From a checkpoint of a small audio frame classifier.
Training: adamw at rate 0.002, 39100 steps, batches of 64, held-out accuracy 100%.
Data: trained on synthesized solo parts of chorales (CocoChorales), 64.1 epochs.
Rows from block 2, named by matrix and row number. Rows with one number belong to one neuron. Each number is 128 + 32 x the weight over its row's rms, rounded and kept within 0 to 255. All counts start at 0. After the name is the row's rms in percent of the matrix's.
# fc1: MLP up (model.blocks.2.mlp.fc1.weight, 768x256), inputs 128-255
# fc2: MLP down (model.blocks.2.mlp.fc2.weight, 256x768, transposed), outputs 128-255
fc1.48 105 [150 162 126  94  74 128 206 128 128 128 128 128 168 128 128 116 128 128 128 128 128 128 128 128 128 128 128  89 128 127 151 157 137 128 215 128 181 128 128 128 184 128 124 108 128 127  97 128 178  82 128 145 102  17 128 128 128  98 128 128 132  70 128 124 204  89 128 128 128 128 128 133 128 128 123  89 128 128 128 151 171  26 120 128 128 203 132 128 128 128 128 128 128  72 189 128 128 121 165 128 128 114 128  79 128  63 128 181 128 128 193 128 128 128  71  35 128 115 145 128 113 128 138 128 188  35 128 162]
fc2.48 124 [128 128 128 143 211 128  25  92 126  93 123 128 128 134 128 198  67  73 128 128 128 128 128 141 136 128 128 132  76  85 211 195 156 185 128 201  54 128 128 128 128 128 171 128 188  86 162 128 128 128 128 143 151 128 167 128 105 128  97 130 100 128 171 130 128 122 178 128 128 128 128 128 128 156  79  89 156 160 128  96 128 177 128 128 167 213 128 128 222 128 128 128 148 201 128 128 128 185 128 128 128 142 128 128 143 128 151 142 128 212  53 128 123 103 157 118 128 128 159 128 206 128 128  76 128 128 128 128]
fc1.49 090 [128 128 128 239 170 168 106  93 151 128 192 146  88 128  89 128 145 128 128 128 128 106 146 173 128 128 128 128 128 216 171 128 128  38  81 128 117 209  68  69 109 128 128  97  40 175 149 128 128 128 128 161 131 128 128 128 128 119 200  97  55 174 128 128 117 104 146 128 128 128 148 153 128 128 128 149 142 128  95 128 128 128 128  84  69 130 128  76 193 161 128 136 128 128 128 128 128 128  70 154 128 135 128 117 150 128 128 184  57  77 128 128 128 132 128 128 128  73 128 128  45  81 128 128 192 184 128 203]
fc2.49 092 [137 128  76 128 128 128 128 128 151  93 128 131  94  95 128 128 165 160 167 128 116 128 128 128 128 169 128  69 164 128 117 128 120 128  96  77 128 152 128 136 128 128 157 128  61  80 167 128 128 128 128 128 128 161  54 178 108 130  86 142 121 128 128 128 128 184  96  60 101 128 174 128 188 128 128 117 128 111 145 128 112 128 128 128 147 133 128 128 152 105   9 128 144 109 128 128  55 128 176 128 128 128 128 128 108 154 128 128 128 117 128 128 153  69  65 128 128 152 113  79 229 128 128 140 128 128  63 128]
fc1.51 091 [143 205 187 128  52 128 127 128 154  37  35 121 128 187 128 128 125 210 129 128 164 128 149 128 139 128 128 128 128 128 128 128 128 128 161  33 135 128 128 240 191 128 134  45 128 121 102 139 128 132 128 128 128  94 128 128 128 233 141 128 110  57 109 148 128  99 135 128 128 128 135 128 128  96 128 134 146 128 128 128 128 128 139  84 128 144 161 169 128 194 128 166 128 128  76 128 111 128 128 128 128 128 128 125 128 128 128 103 128 128 146 128  73 154 128 114 128 128 149 137 128 145 128 162 128  39 194  73]
fc2.51 086 [128 128 128  87 128 128 128 128 134 131 128 128 143 128  66 116 128 128 128 139  47 105 128 128 128 151 152 119 128 179 236 128  86 128 173 128  61 128 128 171 128 158 128 171 128 135 128  72 111 128 128 128 114 128 128 128 106 112 118 128 112 120 128 128 106 128 128 128 155 145 184 191 128 128 128  92 177 114 128  80 128 103 138  90 128 151 128 159 128 115 128 128 121 128 128 125 128 128 128  31 128 128 128 156 121 128 128 123 128 137  49 128 132 132 128 161 128 172 100 128 128 165 141 117 125 142 128 128]
fc1.52 108 [128 128 129 148 182 182 128 112 102 128 160 186 128 193  86 128 128 138 109  89 128 128 120 129 139 128 128 114  69 128 158 115 129 132 144  39  66  92 128 128 147  99 141 161 128 145 128 128 138 128 142 128 150 171 128  69 151 111  88 128 111 102 128 128 101 128 101 128 132 128 139 232 128 108  98 123 128 182 187 110 128 128 128 145 128 128 128 128 128 120 118  84 144 128 108 140 128 128 128 128 128 128 128 128 128  76  84 128 141 111 128 238 128 136 128 128 128 128 103 128  73 141 128 128 128 128  76  93]
fc2.52 100 [128 128 128 128 134 127 128 116 100 113 157 203 128 128 128 128  81  90 147 187  96 128 126  59  66 128 117 104 128 128  54 128 207 203 140 136  95 128  85 119 128  66 131 128 128  88 128 128 107 161 209 175 128 133 174 128 128 121  37  75 139 128 128 128  27 200 128 175 102 128 113 153 122 128 111 128 142 141  69 125 128 128 128 109 128 160 128 176 109 150 104 143 153 158  61 135 128 146 128 128 128 128 128 135 128  88 128 128 134 128 128 128 133 128 128 128 160 166 128 128 130 128 128 146 127 181 128 107]
fc1.53 088 [200  72 120 128 106 140 193 128 128 128  78 123 128 107 128 111  61 128 128 128 128  88 128 102 210 128 129 128 108 209 128 128  82 128 175 149 128 184 127 128 166 128 149 128 124 172 128 177 122  76 128 128 128 128 128 128 128 128 128 128 151 128 151 168 128 143 128 128 128 128  53 126 128 178 128 128 163 135  81 128 128 128 128 128 128  92 100 128 135 128  94 117 128 163 158  61 128 131 216 128 128 128  74  95  96 128 128 128 110  73 128 128 135 124 128 128 128  28 144 128 106 128 128 235 128 115 129 181]
fc2.53 095 [ 98  69 128  90 128 129 122 128 128 102 159 128 128  63 117  89 129 128 128 128 114 160 100  54  88 196 148  44 158 166 206 128 128  74  79 100 128 186 101 175 125 128 110  89 128 141 128 121 118  77 128 128 128 128 134 128 140 128  49 128 128 229 104 128 128 128 128 128  68 128 128 176 128 128 128  64 169  80  80 128 109 128 172 109 128  25 109 139  69 124 128 128 128 128 128 131 128  99 181 186 128  69 128 128 128 128 131 128 128 162  92 128  62 170 128  68 125 163  59 153 113 134 106 122 128 128  41 157]
fc1.54 099 [128 121  99 128 124 253 174 128 128 128  84 128 128 221 128 128 128 149 128 128 128  60 174 128 128 119 128 186 128 128 128 128  76 128 128 128 128 128 128 128 128 106 162 128 128 128 131 128 128 128 147 128 128  43 114 128 128 128 128 128 131 128  44 128 158 181 138 128 116 100 128 128  94  60 128 128 122 128  77 128 128 125 142  51  88 208  49  44 128 150  89 128 128  95 136 128 178 128 172 128 213 128 101 128 128 133 128 128 128 128 128 128 128 128 117  88 128  46 121 128 132 128 128 128 202  91 128 145]
fc2.54 127 [168 128 128 128 128 128 128  97 110 132 128 144 128 128 140 128 112  98 128  81 128 128 160 114 128 128 155 128 128 128 178 128 114 178 128 128 104 128 117  38 200 128 128 109 128 128 128 100  28 128 128 128 128 128 128 128 105 128 128 138 128 128 214 158 160 128 128 128 128 128 113 128 111 179 128  92  46 173  82  32 178 128 164 101 163 113 158 128 188 157 128 128 128 239 141 135 227 190  54 128 128 150 156 115 128 128 128 128  97 128  86 128 128 128 128 128 128 128 123 135  47 128 128 128  87 128 128  64]
fc1.55 086 [174 128  65 128 191 146 137 128 111 128 128 128  81 101 128 128 128 128 128 128 128 244 134 164 107  80 128  68  61 128 116 140 128  57 128 209 118  33 128 128 145 105 128 128 142  88 119 102 158 128 128 157 128 128 173 128 160 128 128 141 128  98 128  96 198 128  75 124 128 128  94 128 120  57 128 128 128 128 128 128 128 166 139 128 128 128 121  89 128 128 130 128 128 128 128 128 153 128 128 128 204 128  95 128 128 128 115 168 128 128 128 128  33 122 162 128 128 128  65  96 128 132 143 128  60 117 159 128]
fc2.55 100 [139 217 128 128 122 153 128 111 128  81 144 128  80 244 128 151 128  81 128 128 128 128 182 128 128 112 128 135 128 128 128  80 206  66  99 209 128 128 128 128 128 128  62 150 128  55 128 179 126 128 166 128 217 128 128 180 128 149 128 128 117 128 128 189 136 128 128 128 157 187 128 119  68 128 128 128 128  92 128 128 111 128  62  73 212 128 128 108 158 128 128 156 105 128  68 141 128  81 128  90 128  87 125 128 106 130 128 128 128 227 128 139 144 128 128 122 120 128  96  72  89  63  73 128  67 128 128  57]
fc1.56 081 [128 109 114 128 171 128 128 128 109 128 111 128  96 131 128 128 132 128 166 110 131 128 128 128 128 128 149  85 135 208 142 128 117  81 128 161 128 172 138 114  98 128 149 121 128  93 111 122 152 124 110  95 128 132  53 128 128 128 128 128  98 161 128 128  74 128 128 167 128  93  86 147 128 128 128 161 128 175 128 141 120 108 128 112 145 128  74 128  59  60 128 128 128 183 158 122  92 128 128 150 128 142 128 146 143 128 128 124 128  94  95 219 128 157 150  76 128  16 128 105 128 128 193 128 221 202 128 111]
fc2.56 077 [128  56  50 128 128 101 128 128 121  80 128 128 165 109 128 128 128  43 128 128 128 128 156 125 128 174  73  78 218 109 128 110 131  45 110 106 128 126 128 150 128 128 128 168  90 128 128 101  67 121 122 128 128 128 128 128 128 193 122 128 114 148 116  86 128 128 128 128 109 178 128 128 128 128 128 106  98 121 165 127 102 128 128 128 128 113  85 111 128 128 128 128 128 128 128 136 128  61 209 129 128 113  94 128 128 128 167 128  64 132 142 128 128 128 128 117 116 128 128 106 128 138 128 109 128 128 104 136]
fc1.57 111 [145 140 155 128 178 128 196 128 114 180  80  78 152 215 128 128 101 120 185 128  95 129 128 135 108 141 100 128 103 186 177 128 116 161 128 114 116 174 128  63 167 138 128  96 128 161 128 148 128 131 153 128 101   2 128  97 178 128 128 128  90 128 128  63 178 145 178 128 128 128 128 128 221  72  43 128  79 128 159 158 126 188 128 169 128 128 128 128 128 128 128 128 128 128 173 106  82 133 152 128 128 128 128  27 100  51 128 139 128 168 128 136 142 128 115  75 128  69 139 128  77 128 188 147 128 128  74  96]
fc2.57 123 [128 128  35 242 159 192  66 128 138 147 128 165 162 143 128 128 128  83  91 128 188 148  78 205 205 127 128 128 128 128  89  91  86 131 105  99 128 128 143 181 128 233 128 128 128 117 161 164 128 146 140 128 128 126 128 116 128 182 129 105 124 161 128  68 107  43 128 147 113 128 128 148 128 128 128 145 117 128 128 128 128 130 128 128 150 128 128  86 167 182 128 128 158 171  65 147 138 128  72 145 112 143 105 127 105 128 140 128 128 127 123 128  93 128 128 119 100 177 165 128 128 131  77 167  81  97 128 145]
fc1.58 106 [128 111 128 128 111 128 128 128 128 110 165 128 128  94 163 128 128 128 113 128 128 128 128 128 139 161 128 128 128 128 128 107 128 127 128 203 128 123 128 128 185 102 128 128 128 128 166 128 219 128 128 128 114 128 128 128 128 117 169 128  84 128 114  88 145 209 128 128 187 128 114 128 154  48  94 134 139 128 128 128 128 102  81  91  89 161 174 128 209 178 128 128 166  70  85 141 173 131 128 128 128 128 225 128 128 122 128  46  57 128 104 128  69 128 128 128  91 128 128 128 128 128 197 128 151 117 128  27]
fc2.58 097 [128 128 128 128 128 127  63 123  94 128 128 128 135 200 128 128 156 112 128 128 128 183 128 160  98 128 128 126 128 125 128 128 128 128 128 128 143 128 128  31 128 181 128 128 128 186 122 197 128 128  94 128 205 128 128  43 128 149 128 128 128 162 128 128 128 128 128  90 209 128 128 128  86 128 128 128 128 139 128 128 128 128 189 128 149 128 128 128 128  90 128 128 111 128 102 128 128 134 128 128  21 128 204 128  49 128 128 128 128 128 194 142 133 128 128 173 128 203 108 128 141  91 176  97 128 128 128 128]
fc1.59 113 [119 152 128 128 201 128 128 128 129 128 114 141 133 128  37 128 111  66  98 128 117 184 148 128 128 128 168 128 128 128 128  57 149 128 128 128 128 164 143 128 128 154 128 128 128 186 128  67 128 122 128 128 128 188 128 128 128 128 128 152 141 128  98 145 227  65 128 128 128  94  99 157 167 128  74  90 128 128 128 128 128 128 128 118 168 128 128 168 128 128 132 101 128 113 142 106 146 128  96 153 128 129 128 128 124  94 128 105 128 128 128 128 188 128 110 128 128  96 128  96 128 101 128 157 128 128 128  78]
fc2.59 103 [125 125 202  26 128 113 128 128 145 173 128 129 128 198 104 164 128 128 128 194 128 134 128 106 128 207 128 107  96 203 198 167 128  77 130 128 128 128 128 100  36  86  90 128  77 110 128 152 134 128 128 128 128 142 109 166 128 128 128 128 132 128 128 128 128 201 128 128 128 128 128 128 128  82 128 150 128  94 128 128 219 128  43 128 128 133 128 106 128 128 128 128 100 156 196 128 128 128 128 128 128 112 128 201 128 128 105 128 128 128 113 128 128  93 128 128 180 139 114  74 128 128 101 128 111 160 185 128]
fc1.60 097 [ 55 145 144 128 128 128 128 138 128 149 128 167  87 128 128 128 134 128  89 128 128 220 150  97  49 128 128  53  97 128 204 193  81 128 128 128 135 156 104 128 128 111 128  70 128 104  85 115 137 235 128 128 128 128 122 183 128 128 128  54 128 128 164 163 128 132 128 128 227 128 128 128 105 128 128  18 132  70 128 173 128 128 100 128 116 128  71  77 128 128 128 125 128 202 128 128 116 115 128 128 128 128 128 189 128 128  68 128 128 183 128 189 122 128 128 109 128 128 128 128 200 128 128 128 128 133 128 128]
fc2.60 085 [ 85 103 130 128 128 128 128 111 229 128  72 128 185 128 128 128 102 128 128 128 146 128 128 128 128 128 180 128 128 178 128 128  90 162 128 128 128 128 128 132 128 128 129 128 128 128 128 128 128 190 128  79 128 128 123   0 128 151 128  77 128 128 128 128 180 128 128 128 128 128 128 128 146 128 128 144 128 128 128 128 128 128  96 128 162  72 128 128 128 128  71 105 128  66 128 128 128 177 137 128 128 204 128  89 128  82 128 168 128 161 128 128 128 157 128  43 128 107 128 152 128 128 128 106 128 128  84 128]
fc1.61 099 [ 86 247 128  98  40 162 197 121 128 128 107 128 104 128 147  89 128 128 174 128  95 128 128 128 183  59 128 173 174 128 128 128 123 165 128 177 128 128 128  97 128 128 165 149 222 131 128 106 127 127 197 110 154 116 187 128 128 128 128 128 128 161 128 164 128 128 128 225 128 226 180 128 128 128  92 128 127 128 128 174 128 128 128 128 128 128 128  98 128   0 128 112 128 195 128 128 128 155 128 128 220 128 161 128 128 128 128  45 128 109 128 122 128 128 157 128 146  84 128 128  75 124 126 165 128 128 142  57]
fc2.61 104 [128 128 144 128 128 193  84 182 151  95 128 154 128 149 189 128 109 100 178  92 128 128  82 128 128 128 128 128 175 223 191 128 128 128 128 128 115 164 128 127 126 162  95 128 140 126 128 128 128 131 159  95 206 151 128 109 128 128  78 125 173 128 128  75 169 128 127 128 155 128 168 128 128 128 128 128 183 128 220 128 128 166 176  27 140 128 136  99  60 128 187 128 128 190 128 128  92 109 128 128 128 128 128 128 128 128 121 128 118 128  82 114 128 120 128 128 176 128  63 172 128 159  93 128 186 128 242 157]
fc1.63 086 [205 147 128 128 128 128 128 128 142 128 128 152 128 128 128 128 128 113 128 128 128 177 128 128 128 128 128 128 128  51 128 236 128 128 128 128 175 140 113 128 128  83 128 128 128 128 124 128 131 128 226 128  92  29 128 189 128 128 128 128 128 128 118 128 179 128 154 128 128 241  96 128 128 128 128  25 128 128 128 128 128 128 128 139  92   0 127 128 186 138 128 128 128 128 128  95 191 128 128 128 190 128 128 128 128 141 128 141 123 126 128 121 128 128 166 128 128 128  90  65 122 137 128 128 237 128 207 172]
fc2.63 078 [ 69 128 128 128 139 128 128  44  68  69 163 128 124 128 128  85  82 129 128 128 128 128 128 128 128 128 144 128 128 128 128 144 128 128 128 128 128 128  94 128 128 128  95 128 217 128 131 121 128 122 147  98 176 153 117 146 128 128 128 128  89 128 128 128 128 128 128 128 128 128 128 139  38 128 186 128 128 149 146 145 131  65 128 186 128 128 107 128 128 128 159 144 128 128 105 128 200 128 128 128 128 181 118 135  97 196 235 128 128 211  75  85 110  72 128 136  74 112 128 191 128 128 128 128 128 128 128 114]
fc1.64 097 [128 164 153  99 142 100 128 120 128 128 147 124 128 128 128  61  85 237 168 128 128 161 128  98 128 128 155 128 119 182 144 173 128 128 128 128 128 128 128  88 128 128  17 128 128 128 128 128 128 145 140 128 145 128 216 164  24 218 128 128 128 194 143 128 101 134 128 150 128 128 104 128 128 128 128 128 176 128 128 128  82 112 149 134 131  89  62  18 128 189 192 110 128 203 128 167 128 128 128 128 128 150 128 137 128 128 128 128 128 128  99 128  91  91 147 118 128 128 128 128  97 175 128 134 128 128 128 128]
fc2.64 104 [ 98  73 128 128 191 128  97 166 108 128 128 173 179 128 128 150 111 129 135 128 150 108 128 128 119 128 119 128 128 124 170 107  85 182 233 128 128 128 128 128 128 152 204 128 128 127 138  98 121 128 128 111 128 103 128 100 251 181 136 128 113  96 128 128 119 105 128 122 114 128  64 128 128 202 128  88  71 207 115 205  67 128 145 117 170 128  93 206 128 128 108 174 174 128 107 128 128 128  59 128 128 144  54 134 128 128 139 128 143 128  54 165 152  99 142 128 128 128 153 176 128 190 128 128 128 191 128  28]
fc1.65 097 [159 128 128 128  52 109  80 128 128 190 128 128 109 128 128 128 102 128 128 128 155 205 128 128 128 137 128 128 128 117 146 128 128 131 128 109 114  84  84 128 155 128 128 128 128 128 108 255 128 128 101 128 166 182 128 128 128 128 128 192 153 128 102 128  96  64 128 128 112 128 102 134 128  99 128 128 145 148 128  99 167 128 128 125 169 130 128 128 204 128 128 128 128 140 147  98 104 128 128 144  72 128  85 128 128 133 128  62 198 128 128 198 128 128 128  98 128 125 151 128 149 128 128 153 128 128 128 159]
fc2.65 088 [128 128 128 145 128 128 128 128 128 128  29 128 117  55 128 128 120 182 128  79 131 128 148 128 128 128 128  70 128 124 236 124 128 154 128 164 148 128 128  65 128 149 170 128 128 116  83 128 128 128  42 128  49 162 114 169 206 157  95 128 128 128  29 128 128 128 128 128 128 128 128 128 128 128 128 125 162 139 128 128  73 172 128 128 128 128 128  78 175 128 128 128 128 128 128 184 128  89 128 157 128 121 128 128 128 128 128 128 128  38  12 128 128 128  89 128 239 128 128 173 128 225  79 128 128 128  58  90]
fc1.66 081 [ 92 128 107 100  73 185 126 128 128 128 186 110 148 128 128 128 128 128 120 128 128  99 102  93  38 128 128 128 142  63  86 196 128 128 162 153 128 153  32 128 203 128 128 162 128 128 165 128 128 128 128 128 128 176 136 128  79 128 128 128 218  55 102 147 128 128 128 128 128 128 142 128  19 116 102  99  92 128 128 128 128 128 128  44 124 148 139 128  97 123 103 128 128 128  93 128 162 128 128 159 127 128  95 158 116 103 114 108 128 128 111 108 128 128 128 156 128 154 165 128 136 128 128 128  55 128 128 128]
fc2.66 087 [128 170  46 128 128 128 128 128 128  44 114 108 128 128 121 189 152 128 107 128 128 128 118 148 128 128 136 181 120 164 128 128 104  88 154  97 183 167 129 144 108 128 161  75 128 128 165 128 128  98 116 107 128 180 128 128 127 128 115 143 139 128 185 116 172 128 128 128 153 150 161 128 166  78 128  80 128 107 128 112 128 128 109 128 196  33 148 102  50 167 128 138  85 128 135 128 152 128 159 128 128 128 128 173 128 131 104 128 128 128 128 122 200  79 128 137 127 184 130 126 168 134 143 128 128 128 100 189]
fc1.67 101 [128 128 154 128 106 172 126 117 108 197 128 128  68 128 128 128 128  74 128 194 128  73  96 128  81 129 128 183 128 128  71 128  72 128  50 128 128 128 111 153 149 150 128 128 105  48  40 128 128 128 195 128 128 138 128 119  88 128 128 128 117 128 128 128 128 128 128 112  53 128 143 128 166 107 128 128 128 128  59 128 229  70 128 128  18  42 128 110 128 148 128 128 141 128 128 128 104 126  83 150 137 128 135 141 128 139 174 105 122 132 153 128 139 128 128 104 128 128 128  75  66 101 128 128  69 136 128 207]
fc2.67 097 [128 128 128  84  87 111 128 128 128 128 128 176 232 128  97 132 128 128 192 128 164 128 128 128 128  77 128 128 102 215 185 128  74 128 165 125 162 162 128 128 183 128 128 146 128 141 128 128 128 128 158  73 128 128 128 128 128 128 108 128 128 128 128 181 104 128 128 109 128 128 128 128 128  19 191  43 100 121  86 128 128  84  76 140 108 128 128 128 128 109 144 133  63 128 117  27 105  95 128 128 128 128 128 123 128 128 151 128 132 139 106 128 128 150 128  43 131 128 128 128 128 128 128 128 128 169 128 128]
fc1.68 086 [128 139  25 128 114 129 104 119 189 128 128 128  62  61 138 128 166 128 128 128 140 128 103 182 104 128  48 182 128 128 127 147 128 128 128 128 204 128  59 128 255  99 128 114 128 128 128 128 128 128 138 128 168 179  67 128 108 128 178 128 124 128  83 128 116 128 128  89 128 128 163 128 128 128 158  54 128 128  97 147 191 128 128  76  93 143  64 128 167 190 128  68 128 128  76 109 128 128  89 128 128 128 128 190 177 128 128 128 128 138 181 128  23 128 128 128 144 128  80 128 156 110 128 128 128 138 128 159]
fc2.68 092 [ 76 128 103 128 128  59 123 128 128  87 127 153 129 159  74 127 128 124 128 128 128 149 128 171 113 223 128 102 156 128 188 153 128 128 128  39 128 106 153 109  79 142  60  17 128  99 128 128 128  88 146  73 162 108 128 164 128 128 142 128 128 128 130 128 116 128 128 128 105 128 128 151 162  64 117 133 181  98 170  98 128  77 187 122 141 175 128 124 133 160  77 128 128  94  55 154 158 175 128 128 128 128 149 128  18 142 147 105 128 165 159 192 158 127 113 128 117 169  88 128 128 128 127  94 145 128  92  75]
fc1.69 095 [128 128 128 116 128 128 128 128 111 107  69 220 128 128 128 128 150 120 136  98 170 128 128 187  94 128 128 128 128 138 128 128 107 128 128 128 128 179  93 169 128 128 113 128 128 128  72 128 128 128 128 128  93  31  24 187 138 107 135  42 155  56 159 128 214 208 128 169 126 128 128 128 128 119 185 128 152 168  68 113 162 128 111 217  76 128 117 128 139 104 128 128  99 128 128 104 128 128  87 128 104  91 128 122 128  79 128 129 128 128 128 128 128 149 128 118 128  69  74 128 148 128 128 128 128  70 101 223]
fc2.69 090 [128 151 139 128 128 128 128 128 111 128 128 192  78 212  87 128  89 128 128 157 245 160 121 128  96 216 128  74  69 111 128 128 128 193 128 144 155 128 140 110 195 128 174 128 128 128 125 128 142 128 128 147 128 128 128  71 128 128  62 128 128 150 128 128 133 120 128 149 128  72 128 129 128 157 147 115  88 128 128  68 128 194 194 128 128 101 128 128 175 128 128 128 128 128 128 128 128 128 128 218 166 153 121 130 128 128 157 128 128 162  83  92 128 128 128 128 128 128 165 128 108 242 128 128  40 128 128 122]
fc1.70 088 [180  83 125  89 117 111  53 128 128 139 185 128 128  92 155 109 128 128 115 108 128 128 119 144  85 128 128 128  39 213 180 128  99 128 128 128 128 180 128 128 128 128 143 137 128 128  66 156 185 128 128 114 141 174 128 128 142 128 128 128 116 196 157 128 118  62 128 128 202 128  22 128 128 132 145 136 147  92 128  92 117 128 128 162 162 132  94 128 133 128 128 101 128 149 131 128 128 135 128 128  73 127 128 128 105 128 128 152 128 158 155 140 153 128 128 142 128   0 128 150 128 128 112 128 195 216 128 173]
fc2.70 097 [101  75 128 128 128 128 147 128 128  90 128 104 128  81 150 128 137  96 146  86 128 128 127 149 116 128 151 128 134 138 168  94 128  93 128 128  94 157  76 149  90 153 128 167 128  97 128  54  85 128 128 194 109 128  98 201 178 128  21 124 106 128 128 102 129 189 128 144  76 128 128  85 140 128 128 128 128 128  71 128 128 117 181  77 128 107 128  96 157 111  76  77 128 181 131 128  45 128 163 194 134  89  82 102 128 128 128 156 177 128  90  99  89 128 142 101 135 176 119 128 128 211 152 128  66 128 103 143]
fc1.72 100 [128 154 180 128 150 151 128 128  51 169  77 128 128 128 128 128 147 123 162 128 142  81 110  34 128 128 128 128 134 128 153  88 106 118 194  85 163 128 142  84 125 155 162 128 128 129 128 128 133 128 169 163 128 128 128 128 128 128 131 183 128 128 102 145 175 110 190 128  89  72 148 128 128 128 147 128 128 122  37 109 147  89 128 143 128 113 128 114 128  43 128 128 128 206 164 128 128 128 235  92 128  77 158 128  64  48 128 128 124 196 174 150 128 113 128  61 128 128 129 128 128 128 128 143  53 128 156 158]
fc2.72 101 [173 109 128 148 185 226 128 128 143 122 133  99 128  97 104 128 182 128 153  96 128 110 150 126 159 147 128 128 121  79 112 128 110 123 128 118 133 128 128 128 128 128 128 128 184 118 128 156 128 128 129 128 128 146 197  97 183 143 134  69 116  86 128 165 128 117 128 100 171 153 130 157 128 128 128  72 106 184 128 128 104 128  90 128 128 118 134 132 158 198 128  89  56  58 139 128 149 117 128  97 142 146 104  87 128 101 181 141 128 121  92  79 189 157 100 154  65 179 125 164 128 128 172 177  57 161 138 109]
fc1.73 104 [128 120 128 128 128  52  54 128 128 128 180 118 128 193  31 128 128 128 128 128  89 128 128 128 128 128  88 128 128 101 109 164 128 128 128 117 128 128 114 126 128 128 128 143 210 119 128 143 128 128 128 128 128 157 161  24 128 128 128 128 128 123  77 128 146 190 128 171 189 128 204 128 128 128  68  82 128  14 129 162 137 215 128 162 128 128 128 113  68 128  61 121 128 128 128 175 138 175 194 142 128 128 135 128 180 128 103 133 128 148 110 128 161  91 128  71 128 128 128 128 110 128 128 128 128  17 128 128]
fc2.73 101 [123 122 128 128 128 128 128  74 103 128 128  19  91 128 128 141 128 128 148 127 193 128 128 128 128 128 128 128 215 128 124 128 128  70 128 128 208 128  73 128 128 127 128 105 128 128 154 128 103 128 128  88 160 211 128 162 128 128 128 128 149 128 128 128 104 112 142 128 128 128 161 128 128 121 128 150  38 128 159 142 106 128  78 135 128 128 128  91 128  96 131  62  72 117 134 134 128 128 128  89 128 128 141 128  26 128 222 146 128 128 139 128 191 141 128 177  97 128  52 128 128 208 128 128 128 128 128 128]
fc1.74 090 [128 255 128 128 128 128 100 114 153 128 128 128 105 128 128 128 128  35 128 125  88 128  83 172 128 128  96 114  84 144 151 128 207  65  64 128 128 128 128 128 128 110 128 111 173  75  52 158 131 108 128 128 128 114 128 128 128 128 130 128 143 128 128 128 141 108 104 128  33 128 128 112 108 110 128 175  69 128 128 180 128 128 128 168 128 128 128 128 128 128  96 121 128 128 128 128 128 128 187 128 128 144 128 185 247 155 128 108 128 128 128 102 128 128  95 143 128 128 128 128  48  65 128 128 123  96 128 128]
fc2.74 098 [128 128 138 128 128  86 128 128 112 110 128  74 163 128 128  39 181 128 200 128 146 152 128 128 128 128   0  80 117 124 128 184 169 116 188 114  59 185  27 128  73 141 130 137  89 128 155 127 128 128 128  86 128 149 138 128 101  78 208 128 128 128  77 128 128 128 128  66 131 128 128 167 128  57 128  82 210 128 128 203  81  49 128 128 128 128 128 128 128  94 128 128 160 163 128  88 148 131 226 152 128 100 128  71  52 128  88  81 125 128  71 128 110 173 128  65 106  77 128 128 186 128 114 128 128 128 128 174]
fc1.75 105 [131 160 128 128 128  80 102 128 128 128  94 169  67 128 138 128 139 128 128 107 128 128  87 128 128 128 128 128 128 128 128 128 128 128 128 128 111 128 117 128 202 108 128 177 161 158  68 128 128 128 128 128 128 126 128 128 128  33 128 128 118  89 128 164 172 128 128 128 154 128 160 128 114 128 189 162 128 128 128 205 163 128 128 150  41 128 128 128 173 128 128 128 144 184 152 128  79 128 128 155 128 128 128 128  95  72 128  10 117 128 194 182  87 128 157 128 128 128 128 128 128  53 128 110  57  95  44 193]
fc2.75 099 [128 152 128 128 128 128 120 128 128 125 128 237  62 160 128 122 128   9 128 128 128 175 128 128 128 128 109 128 128 128 128 105 128 128 128 126 100 128 112 105 128  49 208 128 128  80 128 128  92 128 128 128 174 118 174 128 128  19 128 128  65 128 128 128 128 128 128 118 128 128  51 128 147 128 128 135 124 128  84  59 128 150 131  62 139 128 128 168 128 128 114 128  56 125 128 163 128 145 128 137 128 128 128 174 128 128 117 128 128  80 103 128 141 128 128 128 128 192  64 128 128  85 128 128 128 128 128  54]
fc1.76 110 [125 128 183 128 128 133 128 128 128 139 128 116  83 128 182 128  64 203  41 128 128 136 128 109 128 128 187 128 125 128  26 184  33 107 120 128 128  65 128 128 128 145 128  69 109 128 140 169 103 182 128 172 128 128 128 128 128 124 128 112 128 128  91 128 183  81 128 128 141 204 128  62 127 128 120 128 128 128  85 128  95 128 128 200 170 130 109 128 228 128 128 128 135 128 148 172 128 128 128 135 165 129 128 119 173 128 128 163  34 191 128 107 128 128 128 128 121  75 128 115 153 128 172 128 145  98 128 128]
fc2.76 125 [ 72 105 128  70 128  47 128 128 128 147 128 152 147 128 128 128 128 128 128 128 128 182 128 112 128 102 119 169  73 128  95 106  50 128 133 128 109 161  86 170 131  95 150 128  98 128 128 128  77  83 172 128 128 116 120  62 128 128 106 108 128 128   0 128 128 128 127 130 223 128 130 128 128 128 128 134 128 114 128 128 129 140 135 128 128  79 128 128 187 113 128 128 172 128  83 128  46 130 163 129 128 128 104 108 127 109 128 128 125 148 121  75 128 128 128 128 152 128 128 190  65 116  87 128 128 128 128 139]
fc1.77 088 [109 173 128 128 205 128 161 128 128 128 220 128  85 136 128 128  96 128 125 128 128 203 128 128 128 128 208 135 128  70 128 128 101 128 128 164 147 149 105  68 128 128  81 128 111 128 128  97 101 162 128 128 128 169 160 128 148 128 128 128 128 128  25 178 178 128 108 168 128 128  87 133 201 128 164 170  14 128 148 228 128 128 128 162 164 123 125 128 128 149 103 194 128  62 128 175 128 128 123 128 128 128 128 128  59 107 132 128 128 128 128 128 128 183 128 128  88 128 162 128 128 125 128 128 230  95 128 145]
fc2.77 092 [156  73 236  65 128 128 165 128 128 176 113 128 128 101 108 121 114 128 128 128 128  99 143 128 128 199 128  94 128 185  45 128 147  77 156 191 175 122 132  93 181 128 128 170 122 112  49 148  96 122 128 128  97 128 128 128 143 155  86 108 128 155  77 128 128 128 114 128 128 128 128  54 128 101 128  95 160  88 128 163  71 128 128 128 148  75 121 106 169 128 128 116  68 128 128 139 157 211 123 137  95 128 128  47 128 157 139 128 128  76 128 150 128 107 169 115 181 169 128  82 185 152 131  89  82  86  76 128]